config.yaml
image_size: 48
bottleneck: "denoising"
encoder_norm_position: "post"
encoder_mlp_ratio: 6
encoder_parallel_block: false
shampoo_beta: 0.95
eps: 1e-08
ema_decay: 0.99
Rows from block 7 of the encoder, named by matrix and row number. Rows with one number belong to one attention dimension. Each number is 128 + 24 x the weight over its row's rms, rounded and kept within 0 to 255. All counts start at 0. Numbers have three digits each. After the name is the row's rms in percent of the matrix's.
# v: attention query, key and value (stacked) (encoder.blocks.7.attn.qkv.weight, 960x320, the v third), inputs 144-179
# proj: attention output (encoder.blocks.7.attn.proj.weight, 320x320, transposed), outputs 144-179
v.69 094:141137113127093146168124117148135155140163114136109096153128150112140148069141148077156123146155096152118111
v.70 093:128140116133145120106161157168154155149151111061116150102166107134112136167134135159187131133136139109116149
v.71 095:078093128138136099136115102137128117103126156142172127137165155123125128188147140147087132111138183118150134
v.72 093:111141169116149095138152125098144114100118129158095125114115161133112147159142102159120135156090109119104089
v.73 104:131131138115144132137164111121110134182133130114173145116136087179127119118097154095119116134147108130127143
v.74 106:141172124087119167139131092121087134121128095112149153114123125117119128104115142156149140122135111152149105
v.75 104:104121102118113167142137157103160139122114144154094091099123145108126123119156131123130132117113148118119110
v.76 098:128123161150172153093077131089112095144162149127128145128134120106142132152138119110157138190134085100107134
v.77 103:152168103157146106167224119163122130145146153130117154117147121159135145137110167147139148120124143141114131
v.78 099:133078104149121162173118164122143111127150129116096135121164138114166155144106121100121096154144078155117128
v.79 097:075130113154147095136104104114142134125067127094144125146152141114138110116118145135135107132115106137079096
v.80 099:112144135122143124144148142151109104086115104112111102141131130080126135166126098126063116124125110126131090
v.81 091:154152065176138131146100123111135135180103118125149110128138093122106164166151117138093097197143111122137123
v.82 099:165152152132120134200199103131123095100138137173144129091137139104162124116167144113132139132154180157145149
v.83 094:108122129174148135159103139140158139164161134123135139137082150119105105116147143113141150123138124187116161
v.84 113:104124099136123113102203138117138094141108123172121108144125125115149115161129144133121143091119169081136101
v.85 097:139175104151155116173148098151123107156164168134157199105126122150096148119136133144092124153110163133116141
v.86 105:104121109104162100154128148081121144158117147158093069109162088100153162148133122097159142152122168132104154
v.87 099:110098158137131104157119134123103170138130126153141128122132132093106112108137123118112140138120142121154118
v.88 096:101102107092125109075134153155131161140143115121125115132113148160130154146146133183119107079123092136069110
v.89 099:108130096157109166210137142104115128159070168130151116120162119135130077147129119127119106147136083109150118
v.90 104:126126111125163128087051107104118119154127165168153152129087134125113170148146109144120157134135094129131154
v.91 093:098083146142117142131108149136087114119175100119097121100118088091150149131133133133140147175116148137109112
v.92 082:169129146109133123168044136128104110106108121141145123142081139133132136134114145161130099129093131145128112
v.93 093:197108116149126095079114128115127137140138105125156155094155119149117172104130096123105105106096151130125123
v.94 096:140162142118144143106159131124136124101161131144064148123147115122210141164154130110127174141134149127137123
v.95 098:142132128127119122093099153082127129116116134157133132114083111127138100116148121134117133107163107135123136
v.96 100:120170154118108088145071136122146115124158165128118139178114146145128166164129100102129145144137163078152124
v.97 100:115148106097133156105106109158145153101084122105159169127171104160114138142142113165139168135150115100114163
v.98 097:119118137144106125156119075131122102111102092156132060139146123117092143100151140128110150122160148087145113
v.99 107:098135100112155112108111145145146110115091183117118185109111149147121138180086132185142103120096155121154142
v.100 110:140135115154166117133108173102115166135128150116141173150137117156130123138123089103115101161087134119163160
v.101 107:130163125144129185124133135132146135170135124146112102171143138146149116138128107112138142114153142136179137
v.102 116:107110154127145156118143148129127149155108121111166079168160133107088111096147144178118144104147092106129137
v.103 098:131176125120177166125131137142123142178134089098096096098171102099121155141093172159161108122115116135133133
v.104 087:143123098134156137109124122119107121113116129125161098137120153104117143138106139097123125132130115116116121
v.105 109:170134140102134154107079075115127142086121188113111119081113090159115147106111133130121131138128094161119155
v.106 090:148151074121156110098101120169139132115115140115108130104111141158117142135088152107093151115085112131146143
v.107 108:106101117103091122099108126128121098129156164148134108116140119123115123098136104142121126132127071108096093
v.108 096:144153147138077140102136132121124101135176138160101129165147180136099110096131104153120164132130153093133111
v.109 100:122159149124130141117132146119126107117129153109103174146137172118118087130105096111134087119162135145115119
v.110 099:118115152122104152136130139115149104107117162083161097137119120135127126107142139113113139116100125114138123
v.111 092:116148164137141141132147081109127127119161153106088071126128116129139146141138133153174117140146104214116153
v.112 095:082105101164146117121128136134106138103129155117119121106170123149148184142110140112148156115111120165154170
v.113 115:126114131089154171130070116136117153136150096133132125111143128156121130075099167163102119122147165144103153
v.114 111:131170141112131081098145103134133131111155112111066119139094113112115126146158146131181152084148114080135132
v.115 092:091126123119144131149142135106121118169126120130128127132106177138150122109124106154094162151107155097093108
v.116 102:131131127142130089151145141087135153121140140118118117156136151167141121079132132100053150059163157110123173
v.117 086:136138133139099070118113119094139071069111096127125159151149133116131098115148120148134103141134141130116125
v.118 091:150165094133141103116136107126108131130147144156117126165139126151111128125200122114135176151149172149115085
v.119 097:132083153168164148168115153111089123119089131126140086133108141139134116131090166097149088152142072116133135
v.120 108:139113133154133110084168082080101150087134123079112126129150078132131161109109176121095147110117141162132133
v.121 104:141131117155127103115141131132136138114129125109120121143149136138110109133104114138141138111142112188099125
v.122 091:096132096167150190178118104133099164101108157122136124120144113110121152126114117141149125112143128139129142
v.123 093:121103102138150135110111096133117093113130114118128124144118129109118125152107120146150132088156101139125137
v.124 101:142199087137150106125166094135122129139088114115145088125105126105116082088138116156095164138117146078114141
v.125 102:141097131161070149152091116176124152075179101142140124136154110200135153106137129122118145079151093179152096
v.126 108:148163110141124168135103114077106100140126091135110120106125096142133096147118133163174168133136081151114121
v.127 089:114105118138118124131061130079142143121119129090096158092149142171096138149141112104125132072121146137136136
v.128 091:107133141085154132090122110111088101120078138115149103179093132108081138136132139112086126152104130139096100
v.129 101:106154110107137112093131159189142154115132100100136143134137153079139107158171121102133127103136077155125137
v.130 087:118106137128149100131125116099146113129126123110083159155089194138106149174100141145143114102136142111113072
v.131 086:156170090091142134138142110122164142105160146106123109120123101110094182152104097136086132136095080108128169
v.132 096:131114126147077133132119140164114150153094080107163102122105137121107126118163115113164136106150062107121118
v.133 099:125108124101128083154148157071118117132143135126104095154129141100124117157160073072148111132107115108172120
v.134 096:145156163124158110167133164135129121076167091088094155144115116059120148183128120121146133114154115111113134
v.135 097:162141075094122120101130123141141154137131111154094118129125149148138080097120156104111144080130138106119122
v.136 088:129156132172151125122138116179113118124150083092100103124117120144107149112131108116129151094166099141088117
v.137 096:125125124105152182074109091109096100160164163182097131123140132178175147115110112149162126123153108142108127
v.138 093:161169138122066098085167136165148115126094096144168130101134126106133157142102121139110127099111111124147093
v.139 086:109100121129138163130038144132084147131147136131075131074123129163142132158103160174200163097099139147078107
v.140 100:107179149117084133160105110146118120120179092113174155170132137105090166099130088131139132133122157095135102
v.141 099:160186111128134123072125094132117115111160118143114156126165178149106121135097118123139151120157114145068146
v.142 087:147093150138168114087079111095137118090121127114125173126141126087135104146101126165107131155135182108151106
v.143 095:148166176127163121126101166119104117111107095111142170110101115141141130141107122126102172117165131153094096
v.144 092:115103135107126096172171138131115095134140143100141143127161108133109174128145119109101108130108160124127143
v.145 096:117127154131136145127101117138126141166160089135171154128108075105132145130117152117120111116118133129141130
v.146 095:124084153114141146112121111121155147123114165138140100144171135124123132156135118110090145129129133166145128
v.147 094:132143175095084148139155138117108121127117112108147160090138117146109113115111099124081129126121150122154165
v.148 085:095171141109118190127150136127142067111156116130161118117072097123135136105131125140131143105127179114088127
v.149 096:143121181131166164146105112137132104121130110132143069151100109127092104130136179118161115137160140147139146
v.150 088:123146143144094166118108144106119150114166103135132127104117088151113155156120133179118125070076101126105094
v.151 100:157121132173142177146173121174120144113147109104138100132127120152124101135092133132132130131159120156062142
v.152 111:076134143131169147127109128104172132136118132160108151137126122124115114141142145114095149112174137121114164
v.153 100:115145124110085124158193103137109134105137082131105110127179132099131121140150100133106118160156190128183135
v.154 096:130122108117123110153166153122153161150155082088080089125148141141157157083142145157135127109147140149136108
v.155 086:153147126167130124150168091104143144129132104096115123136151072120103122150119124115179162140100106119159136
v.156 091:144111127095149134133101144137103110117103158121139123088104130122139138105135117127134143111089123109144139
v.157 105:171137155118125109128182116158124125127152160176110116123125111102105147132102143108073102145138131164137124
v.158 100:137132101183150123111087118147157117093170128124127136152102124109097118112152121108177141143137119126164092
v.159 091:174103123128144102149101103188143114123132150122095162101159142172164140083151138125160120138128143125169157
v.160 093:150132124117125156132063064144124144121143140100150170119137141135141151129115100106125136102170123122152097
v.161 097:096111116142082063187075144119128112122131173102135132154148121102115133148148149149159099120135134146139152
v.162 101:132176120154144163098107099103171121137122084140125079113140123159141147153148135187163154133150162150123126
v.163 099:162127130155116135142117124080125134123117123149109138133105130124122121111100154122133133086131162150156067
v.164 096:147127130103128109079153112150145098119106121108131150115144095106142132195148144102145161106116130144101145
v.165 109:120155152167122156157094136098082113076121121107158170124137121135121149143125146102172126128121188132142108
v.166 096:143119149085089121141092152173111131060131147102156160106120172135128104117092149141120128114148127162157169
v.167 097:110110117116120123126100128116132126128124167137161151138123163124107165138158164122115132097125110131121130
v.168 093:100123137099135138112142122130157137126091108097111140117117092087141110150141127128133111114129123138103172
v.169 089:110131113091127140166116172099144113147158184170159134137078091090138148133157136155101130141106133111132161
v.170 092:108144126107139111129139132124125146104148157134105112163146153094141127140120099140083135123101111081166160
v.171 102:129152132081122198112110110159155081141127096144096111102135144103124133140137128140066127089136202108165148
v.172 104:096121154180125097170099146099135136127138135128091114112107131136122137117144158115142085099066124140064090
v.173 091:140185183169151146131103103113120152141076074123148066110166100055178152108119131098097110112102143118135127
v.174 099:110153156119104114115189142099119127077119176157147129144174137166120159056106128143148123153157142144134142
v.175 089:109101120143125137115151172142107152117124117099157200139130126153120123128118109124080110113145136144104135
v.176 089:126106146118152095128110131118109153142054166150102144150135152158133132110116135140101106127095159122151135
v.177 103:120131128103123110106146145109150125114074173151173118113176161159108120164092154106142091109142171137135129
v.178 096:116098145135142124133094154127126118192082094120100171159108098103138171115128113115151126114097109121120105
v.179 092:139161107129102114121112111107090101162161066101098088089132101085131153097131139108143111149115138102090100
v.180 078:125108160111116088120136146126123110106109159171158121152115085125143143089109133134132087102136132106176128
v.181 095:137084150144103132137119164116105114133144099108143103142121146112127128158117149157138144095091165104108112
v.182 106:117129147174112124117151118156111156173096107128134108100144100152130126110116129161139147124128087158093143
v.183 100:073097154109172108133063159136136148156131144122122132122116156131130097128157089063133114171137109129155162
v.184 101:122128116118170134118117119177133151131112142149096165113085146143125115122130135150122158124127134118112160
v.185 097:128167134120139131092174090119107136137122131128089114112140142165148153148116142163186102086145164134149163
v.186 103:087147109121102154095126131167121131167127155108177151113110123122143143110138155105122155095137143116178119
v.187 094:146177121142112148131130134077092127114147133114125139118156128120144120116122121140175137140122146136119110
v.188 098:137109147103102140143119179152147096147136178134122149139116092139139147122133110118079121128125154136139127
v.189 097:089176135116131125125115116092159095159099108092122080144102098132118081118168166173130147130169186122138113
v.190 097:140136145127181119135186133112112101128090109121081144182114092110164103120110152113099141132155133123148086
v.191 098:136115116149158162143104130133157152147108132139106107129118130109167103146132163150111138109106110125113131
v.192 076:134131097141141106140162139178125115088088114121133134105110109089081140119144131153098101141190080129075109
v.193 104:147124124131098164153102155144117113124131142114159146158119113174122162141114133140133115137128128136109145
v.194 097:133162143132140117149107145118117119133161104133077096084122120089124138101116089162149140172116152139147135
v.195 108:100124099171125133097098155142134145111114151165106148084111166114114113138125141147134141114116149139120127
v.196 098:123109118135130087150142139128121154154071121151076133095149151111126140110154095098102118105064142125093129
v.197 096:143136110124162118148110146166100114144143141145158112140117109135135144151124142108154133110172121118129111
v.198 097:141143142133132129172126125144099113094112141113112168118161142135110101166128122118087114128131165101149193
v.199 100:102179151106097142156088164113110136123157085147131140131101154134142148162129127124113123098106151168134119
v.200 099:135174169104133075149128147181168146126122112133152147151089135104160142175130133112081113144153089138098096
v.201 089:137131119118065112115119087136116119151127126155117131108146170087107092126133158154149133112152138094143118
v.202 098:106149127152080149108121112114147120113128077081103082142126155107120155109099142101135142138133096139162145
v.203 098:174145153147115111139128130104135157129139145141120153155136125148081123127139078118106107106132124101114129
v.204 102:108099131115106134130131136126136136108075123107115077152138119113118132083147111101082153134135133135154075
v.205 095:145128146126132105116113089126134103114126152149133186137122118114088126127140154131133099139126170133115117
v.206 100:131159112099120112167093127133161145174163119145109082149110108100116130172150122114101111104132120123156133
v.207 080:113134142124120128091089111160147154147109126145143135083123137095069135121136116147124091134118130092144110
v.208 112:132116125154152114061146134104131144150132107135121131152119110127180153122130137124134122102090112144100164
v.209 107:156123112133115121184148123123124139144141085153136149132159175125137153129132132150141150126159072150151164
v.210 101:128138074100098136142125126128118133103137117152118122145150132121117093135091113150148096108112115130139140
v.211 097:124118138137130125146121132098087128135118171151125118113117132051134095139133119150115114125143137137117107
v.212 085:166117134123131174130118132124153132162120055109070150132106146138098196129113151122116149080128103119106121
v.213 100:095092104161127156118068104136119119149071141131144109085101106129127122136118142098150089133101106132157104
v.214 098:122082166150099163179136132164098127100124157109165194144118167164141143108129094125130100152103110152130126
v.215 104:106115079141132130167152140113118111133107131128162156114129099148182128117118132105169136146090131122119122
v.216 094:144134089147125139192184152146135095114084063133126137124122110081101131128121112104111129124145091155090140
v.217 106:144160110130149136111143126128199156121147119114102082141131151155112112104153118113097142105099166096149147
v.218 106:109097105109120139143094121116135135134105153142101098090146111097143119119127117112118112124137144138142146
v.219 095:092097104142098133114103110148132108093165105170170125114123134108165102156163145099158125148161195146114119
v.220 091:163121145134149129116113128171092144121113135114138103124112123069143175111115132114139092153124122141109097
v.221 110:133116111105130128105105153112138094143134134135116081140151122130151174150116124117158143137145136145150119
v.222 103:143153171112145159078123109109129114113099157122133132087138123162094112123133128126092120115164116169132134
v.223 090:114132130130136100158150139126117103135156139115158096106121160115131139139146120102151090143147111118154162
v.224 092:102093115162149139099144101086114151129083143118084127122135121151105121129127121168108129082123112127138142
proj.69 089:098102163137166131084116114120142106104122145086129145097125111104119120167112120170120114127095187118123166
proj.70 090:146130120120114131157089120087091131135130102188121129125137154154128120106118123095071156142109132145144108
proj.71 089:146174134103084151097156108142140146140118096141084102124102124140142107110122138138191147117128096115125158
proj.72 096:149115106159133121133101116149119171147111128112154119145137107107155122116114158120158134113146121134135172
proj.73 098:159125152131125114146087146154118115065132129131129082151115134070114103114122094134137150142102161134126126
proj.74 102:126077100133132091135154150123127114141126137084125122133126132133118146130102111122107115145152143128111149
proj.75 092:143120119127136049130120115134132151133157127094169149162131134113126119156093098146127106116149152130135143
proj.76 106:136120109107106115144182145168153134126123122161146098130122136153122139137092122118104127088127162158159131
proj.77 099:132121162113069145086039132103121105134134137114114117178105134091111099117129111103119131136140110122143142
proj.78 104:142172141121145140095122111091174137109128120146162107116154116143070135110166100131142172104109185089128120
proj.79 090:146126106081086206103155137126125122124185148144114125128134095147123145151117098122099149130146156102139180
proj.80 098:148127112135119151097118141094167114157131134150131133134119176139131102110152139139175145115119155150090178
proj.81 088:113124176094137140124173104178132158091150153132109147128129141154105074075098114119131174095100135096115159
proj.82 096:117116087111134114088067149131128161174137117091097128144115105116099125168116109139109128100120076095131112
proj.83 096:152133131098122141144123098120074126088124110111127111106159121125163151145101117150101127145124107106141100
proj.84 109:158115137140156137137100119097152146117149151130101104123136136125138115123145132120121135107124047167092170
proj.85 093:145132133123106130105128119136141148116123070123119069131125121100118141107144124120152126131122091118165101
proj.86 101:104145156125093142125128114161164126116117075119148171135103159154108117143152135168120124126148086155150103
proj.87 091:155167086114120114082119129155144087131118108113118115114123110129143144186098142133117075104126117133117172
proj.88 098:171125159161133126154141126106104090109088135148129109136165116166129106122131127106150147153131092115145148
proj.89 099:152112143100137054052137117109130135097161069088109140132114136135131139076114105133136161133148181154118147
proj.90 096:146103130159138153161162127160126102098128106114112094102143089147169101091117176099144115134103208110160087
proj.91 093:134125128157150125109137121133123142116086164145150139127138149183118116097149128102103107059115098102136148
proj.92 083:103103117138106129102139134120107149147137144120121144129148102082104135109134107122148176124126108086134143
proj.93 090:092145165125133090169181104151119127087125129129108123146106112116113088123094161140105143135146090126124137
proj.94 103:134116109142133105160074131147133133187111118141176106138127144154066114113112134125105102111109096111116118
proj.95 093:135113156122105126178147121142144102131138149116154151168125129142126147137094154151137097147087180142151156
proj.96 094:133121107121151142130166116155121144154116090132119113098137099083139078130136131130130096113108111155122105
proj.97 101:155106117132138102167129142115130114175174136147105081122097125108144125153119125077108114122115140148145127
proj.98 089:100154139115111137099155140101142141137170144110132186133132139108143110141122124125130102125128100154120138
proj.99 105:127108122124099138157160118084122131160115099131125105138142113100119120077136127094113135127165148105098123
proj.100 115:108131160101094125141117116147171110102115102172090091111103132083138115102128158151147116090119101136100107
proj.101 105:110094107113104096136114135143123118135101121121138148082110108136088132116134157160096133146121123113118128
proj.102 104:156133121127122123143103100139130134091129162137092148108110158132160166133099128080169107142100181167135146
proj.103 099:154086155144100095126144106091109128059139171133190156167106130168122125098169117108096136149144129139143121
proj.104 090:128130163118112157138131146116135142154105124109093152125159096129121105113144094124127132158135110116147137
proj.105 103:086128124154131117135149164137123109111131089144134104163134127113132129116144111095129103111162138124106080
proj.106 086:125116159150099115169152106075095115128135121122157130143130101135102141098189133149127098112141119135088119
proj.107 123:120151136131150137188149173131111156091077086098110156129110144133135122107105120113122143130105178145134140
proj.108 096:116116112125172151134099131131120164127117130110164134122093067123149157145106153087146113129109064150132121
proj.109 107:134121158152126116139136132164127147148143104164173110121148107139108149141151168150101159142104131120142141
proj.110 101:157129117150166099104143118133124155139140128171094135104141126129168139143128143133149132132141128141158152
proj.111 088:175117140131115111112135148167122124148115109149175192150141159131159138139131106116114135148138132100144104
proj.112 088:203132100102131126135122113111150121153134125141161128165088150098123083150129104131122098146151111086128066
proj.113 105:126126108144090075114193125102133112123101146117117130138119162097108151140167108089145152118146081129154109
proj.114 098:166120153134153139158108142116146118123119119128133145143170143142140106149089105116078118143123177148148144
proj.115 104:177109099137128186098119104132126132118110138135099137153148081105098141146140132114156115123129111142142137
proj.116 096:143117126137112155138092100174120119100125148166118109106124104098123107162136150121167091168055089135122096
proj.117 087:109138123122139174126118107128110150131160158166138100110111119126108106120145118112113141131136130083135127
proj.118 090:115115154143109138129094148147138122148121130085122124101117149124147106123091124129125116118146095142141159
proj.119 092:144155111120124124087118131118124153122145154125085155126151119120111144086130106164093160077125199148152141
proj.120 119:118149139124123117167106136153145118161109111168146119148136180128141094126140099127116132131132154114099091
proj.121 094:081146107128130156153140122143141146128133138140141154125106135102143141116156131130114137153142136084123089
proj.122 088:154119159112098077056137171132155106161131101115114142142114148101140108138117142111132102141116138128134138
proj.123 096:135132113125107124159109149111149149152141114161116128110081113119120140077150150109114125146108168134148109
proj.124 092:133088147128112174168130143109131130086149146148109174134124142135124162163123133084165113096131080152140123
proj.125 106:124162122103182110093142129065153124145098133155086134158109138084125084113168123134144122156128156063095179
proj.126 107:109102139120120080142187174156141140115130164140124150136161166117111123121112122139118128134146183130151160
proj.127 091:152142150117147108110193142175129094139124128140171102179126121088164146124126159130145135146135093149106132
proj.128 085:146099110181122131128140126188143134169155122166132170082139131115172113111095112118185132086176096124160160
proj.129 099:146074133154118176136120106067118131144135103163130106132138125141146150105087140102121111160112139125123142
proj.130 083:170109107136145163137107141139087120115137119119158113119142076080167118085142113113138141137150089127119169
proj.131 086:062096178174125141147126150160099119150120120161143126134173168123146069100167167140154118110141152150121089
proj.132 098:141128105107137130147096147092133118093174178115119091126146092135135158115131144147094128141115203132119140
proj.133 099:143127122146122167099120107155126122135083091119158124115128099153152114104089172160127137108155133155098125
proj.134 109:103092127123118152127053111123130132190110133165139097125126126168120115120143124115125096138101140158139131
proj.135 096:104107160148119124161131106133138115125160163113150124114109074120134161125166113174124130179121136126164117
proj.136 081:136145170134148124145114154091141153122114139142162151140133129095165077158113130137110112162121125153169114
proj.137 097:138126131165119078164134146146176144087116111090157106129099096135109103133130113106108145135105173108144118
proj.138 091:135094134121168145135059117064160133145151157107141119120110151124144118130135133143178157165156143150116151
proj.139 081:159135117121103097109140113108155105125113134135178107134124136062109145109161105119054132160126134110119125
proj.140 094:151137128143159124113171140096132146143114134104132124090098103135175110173126143116113113101140074144105183
proj.141 089:117109113134127133164121140119106128134109146100169121165106118148127112147113117138093113136072137101160095
proj.142 085:096153116093091144164172143164151129135100108131096127145132125158118162117130146110140110090115087131118167
proj.143 107:144140083140105100131119083145128109137144170136121111148110135128112147125120127145157115156098109132141164
proj.144 089:157162140160122190081105113140113154119122134157150120153137148116114116156103131116157127135134085144139110
proj.145 091:163151124126145117135101125149091131111151166146130114141129181138098095129124155142145152151120102119121141
proj.146 093:150105098125085095148119157118098131148135051104117150107097087109123152118124120133151119134149121066114120
proj.147 090:104118097128150063098066118154117127148121138122147111141099129102150139136142122137139135092134117122115074
proj.148 081:154075090145115082152131122117105138158096130132121142116176158116139104178110143121125125147127135140162129
proj.149 093:100146117140124083079144098141090154137096148156087178113131165138181122109136099121108156135101088108148083
proj.150 085:153065130113144123154156120131125122141092172131126118130158158139146126102138131108132127165154152166135149
proj.151 097:093136120093139076150102097111141100158136144138132142131101124149123117094169137120125146119098160106158125
proj.152 108:133128116140138129112145135135116145139111115137116137156116184105153149088127108149164144155114105132149087
proj.153 087:120138148133142133104104106153157126121161138119169157114120122173122144133108124123131149106112114124090134
proj.154 103:146129135122125124119101106136116087109104125172143118104146128097091126145135093117098153148144106110148136
proj.155 081:116085134112132156110122150115121138097154119178154146144120158095156106140155109151096091166174169141096138
proj.156 086:108117106126125109106153103142137147125124143139100109143149150129146126122122175142106106086162168138129149
proj.157 103:119135130169154133113034126087125118119156102117155150135109130134153110134136123145180141128101073113124138
proj.158 093:140100135071135146121173137121122153165107142137133116133131147144139106116129137133033140126115140113085133
proj.159 098:087117126117120146104132121075101147129149099150139103112127100065062121152113129098075131137108100131081083
proj.160 095:111125136145139102109166155131144125145112103171124123141123148135131139128150152156155129178116138163144142
proj.161 104:114150148103201202085149130129151128124120055159130121112119153132121100131118119123091126130120143122104099
proj.162 091:108084086075129091098142142170116109135133164111153149165120153106117109121155093103077127135131101108126123
proj.163 114:098117134111128123108124129171135132119143143092139105131142112123121132149144116149118108142133111106119169
proj.164 090:100127112147128165179113153131129141148155160132121108097116171150138136093149117158111093135124105100160102
proj.165 103:162125110125139134120216124137165144175112153135101110126115091092116146139128112134073126100135017153090133
proj.166 092:102134088145167177160160141094108085188116120156103120137127076133139171111146113136134125134106153096106081
proj.167 102:124117132150137152127161146152139118104085082086107096112148106109123083122104106140143134137163168145124104
proj.168 094:161131118148134126181102130089127122166179122145138092117127178164148133094138122124104147126120133124142078
proj.169 088:147139126157152144090147098147107118123117094111109136104164163174114100129116131125117130118125187126125120
proj.170 091:189136156153118131112106110129108130185152120130140118097089111153129141139110158114148120133143166177133099
proj.171 089:122108134149140069163115101103126143092126107097166149139118114133164132156120118126167134178111043141103096
proj.172 090:161129101110120121075101122145135128146106131123172111136134127126120135141105107149147124176153140104166148
proj.173 089:129078094131127128123119154123111131143143162147109192144091145181094110170113104160173126161180149127109130
proj.174 098:163088128129141132147104106181113133199147092115081109136093130138144116150181141097158130118124125135119096
proj.175 091:134109147125122117171136118100178128152110153150061069126116115100111136133132127098174135123111119114106132
proj.176 091:113151114128119136114121130141163107120176076132143147155109119080124114142122112107179155122133117119099157
proj.177 102:137129111144107186166118133157112132161164097083053130123101101102128152112132095152127139143136107153105113
proj.178 097:149128102120149117141188138122117138072151137111109106121137143143126095124139134141119133127179158127127172
proj.179 102:087107136144158133159143132152122147080084133207179129147127143148128111144089107146110123069132116160148141
proj.180 078:142153109117128129154113098129122128145119107085099132100173164132110120145129152098134138141125129152086120
proj.181 094:143136127119132113120115097128156147099110155146129173099129123120146114114142110134146116119135102163101164
proj.182 109:123103097103167129100158091129144122101136133105134112164100172106131130164138133096146102112134150120152113
proj.183 113:155143119130105155104150112119127079095116156115130127121112075120134148121108128149114118062136140117104090
proj.184 095:139132136148100130134148124092100091119124147098146134121170114136118145132151130102139130152132125118144090
proj.185 098:121112097140104119156152133133194149143084135123146143152108116088102130134119133105102164162114070140094084
proj.186 111:159143137113132120152134132105135118060122103147075111151147101106140088126096102130123130116124158115070122
proj.187 088:090130125120139117123122131192181109157114110190116106147111120124119106141137128121075124102131140087161150
proj.188 098:112148110153150124115121109093122150118133108123133124122115123127106092129120109138148147143114091139121114
proj.189 095:148105118110139138148173145195125141101127146170120194116133154082129156142118110105145118131092094120153137
proj.190 087:136117118150083172141109121157130126124148174138183105076139153136081141122136133133151108134081129151128171
proj.191 104:118114137099116074121151113136118112115124115147130144133140116124127150095142089086129129150128114114137118
proj.192 083:099134098123132125125110133115121137168177168144129124108133148152155102163120132111138161121117153124147121
proj.193 120:106133101126133094103140121085124125129127096111110102108136145084153099092132109100123126135110136103121089
proj.194 087:132125099098132116081142099126142135095106139097181158143146124175115152157164141091101139110144110118125110
proj.195 125:131125132089126113137154094089139100138136112116160108149135077160122112114130094126141126125147087146114108
proj.196 090:121138143105109169144118103147168147108186126115150102136111093137098126117117140173151127167203110133118107
proj.197 097:095151161142126139103177126104161128114109158086117151082105121122135109115130112121146155137084108141134158
proj.198 094:094159121081146130091117118112180132144163118126128092110121124147161128091094116161175134124096074143110080
proj.199 097:166100130168126092128167114137154137140099134094105088136145101108116118124143135136126112172154094105117106
proj.200 094:153088141150118167127121098048114122145149144124088106099116114122115138097097129151161117079118174123129136
proj.201 093:115109119127131122128108158092148163129126134093148126126118124163137137126100110112096128160129126168124150
proj.202 099:141140114099157097165127153151107131160115167137130157132139096139143099174130141158131141135127116131124101
proj.203 093:120115127114105107094098155135118132146137132126102122129097118089153115114118156141137158158137171128154068
proj.204 097:146144119134182129114162128138124108170120126136117146118129125115174123155118128155179122171125132117115210
proj.205 094:116157119126102152141086163152116144163145107150105064121142154146129119149109114123124162131151140145151129
proj.206 098:122108174143142128094170121122120131082118145115140157125136141173130130077103148139144162148103132154124148
proj.207 080:126089156112139124154148137125126120102149104112149129158112095176183113159100132102171124138149115168107164
proj.208 108:154154116110095157152120130140141111089140139108125125121121165144123119115109130135114117148163173122131084
proj.209 106:088107127160101135101103145108112146119122150102125114138111090080100102123145109128127090123134203102142077
proj.210 103:141132148142143123141171130126131129164125131105151160123101165112130162114177134141161159153164189120109182
proj.211 093:165100133133116129112120143121135135135110128137145142106106142177130161110135118139132118128142130127143139
proj.212 086:084111103149109077103156127124113135126150159155144113132135133100158078135172138133141101199118183105129113
proj.213 089:155117155088118088132158169117095136086149117106101150153162138125143133129128129133084143137132115125144155
proj.214 093:149141099109150120113115122092172105172145102143105112087117080125126100156097164135122114095138139085121168
proj.215 092:132130174119138159081155103148125128131138150108082121158118144132101119116120128159062123102157140098166105
proj.216 092:097119145108157122072130114129092123158158169139119130136124154135154104144141141129126121164154165096161106
proj.217 119:081114146116094091138142118135109135158141125154130186143151112138125148113123116141153103115152116124114107
proj.218 101:117098096147151107120149160168094142103128132124161100139092154135106150120140117140156142111126117121118096
proj.219 093:141138126103157149106166152121102111129086152115057114106145162141109173103077099145122140103101084095161169
proj.220 098:073081094144108159146130159091165130153147124162120157108104163137139118153127098137100145101159151126148149
proj.221 101:120161119131137158154173138140139146115115180123081140111137099130115090110136115140100139173125108133084145
proj.222 093:100139104097117092177128125190156116130157104102092137194141133127143149123151132091195131114102147121109134
proj.223 089:167146154124131148078084108126160131094096120099101174140156130138138118144123150151104163145134107161112117
proj.224 096:152185131102110096154085180160116115092180116130166153141119131113139118110133160086121174140128165116134120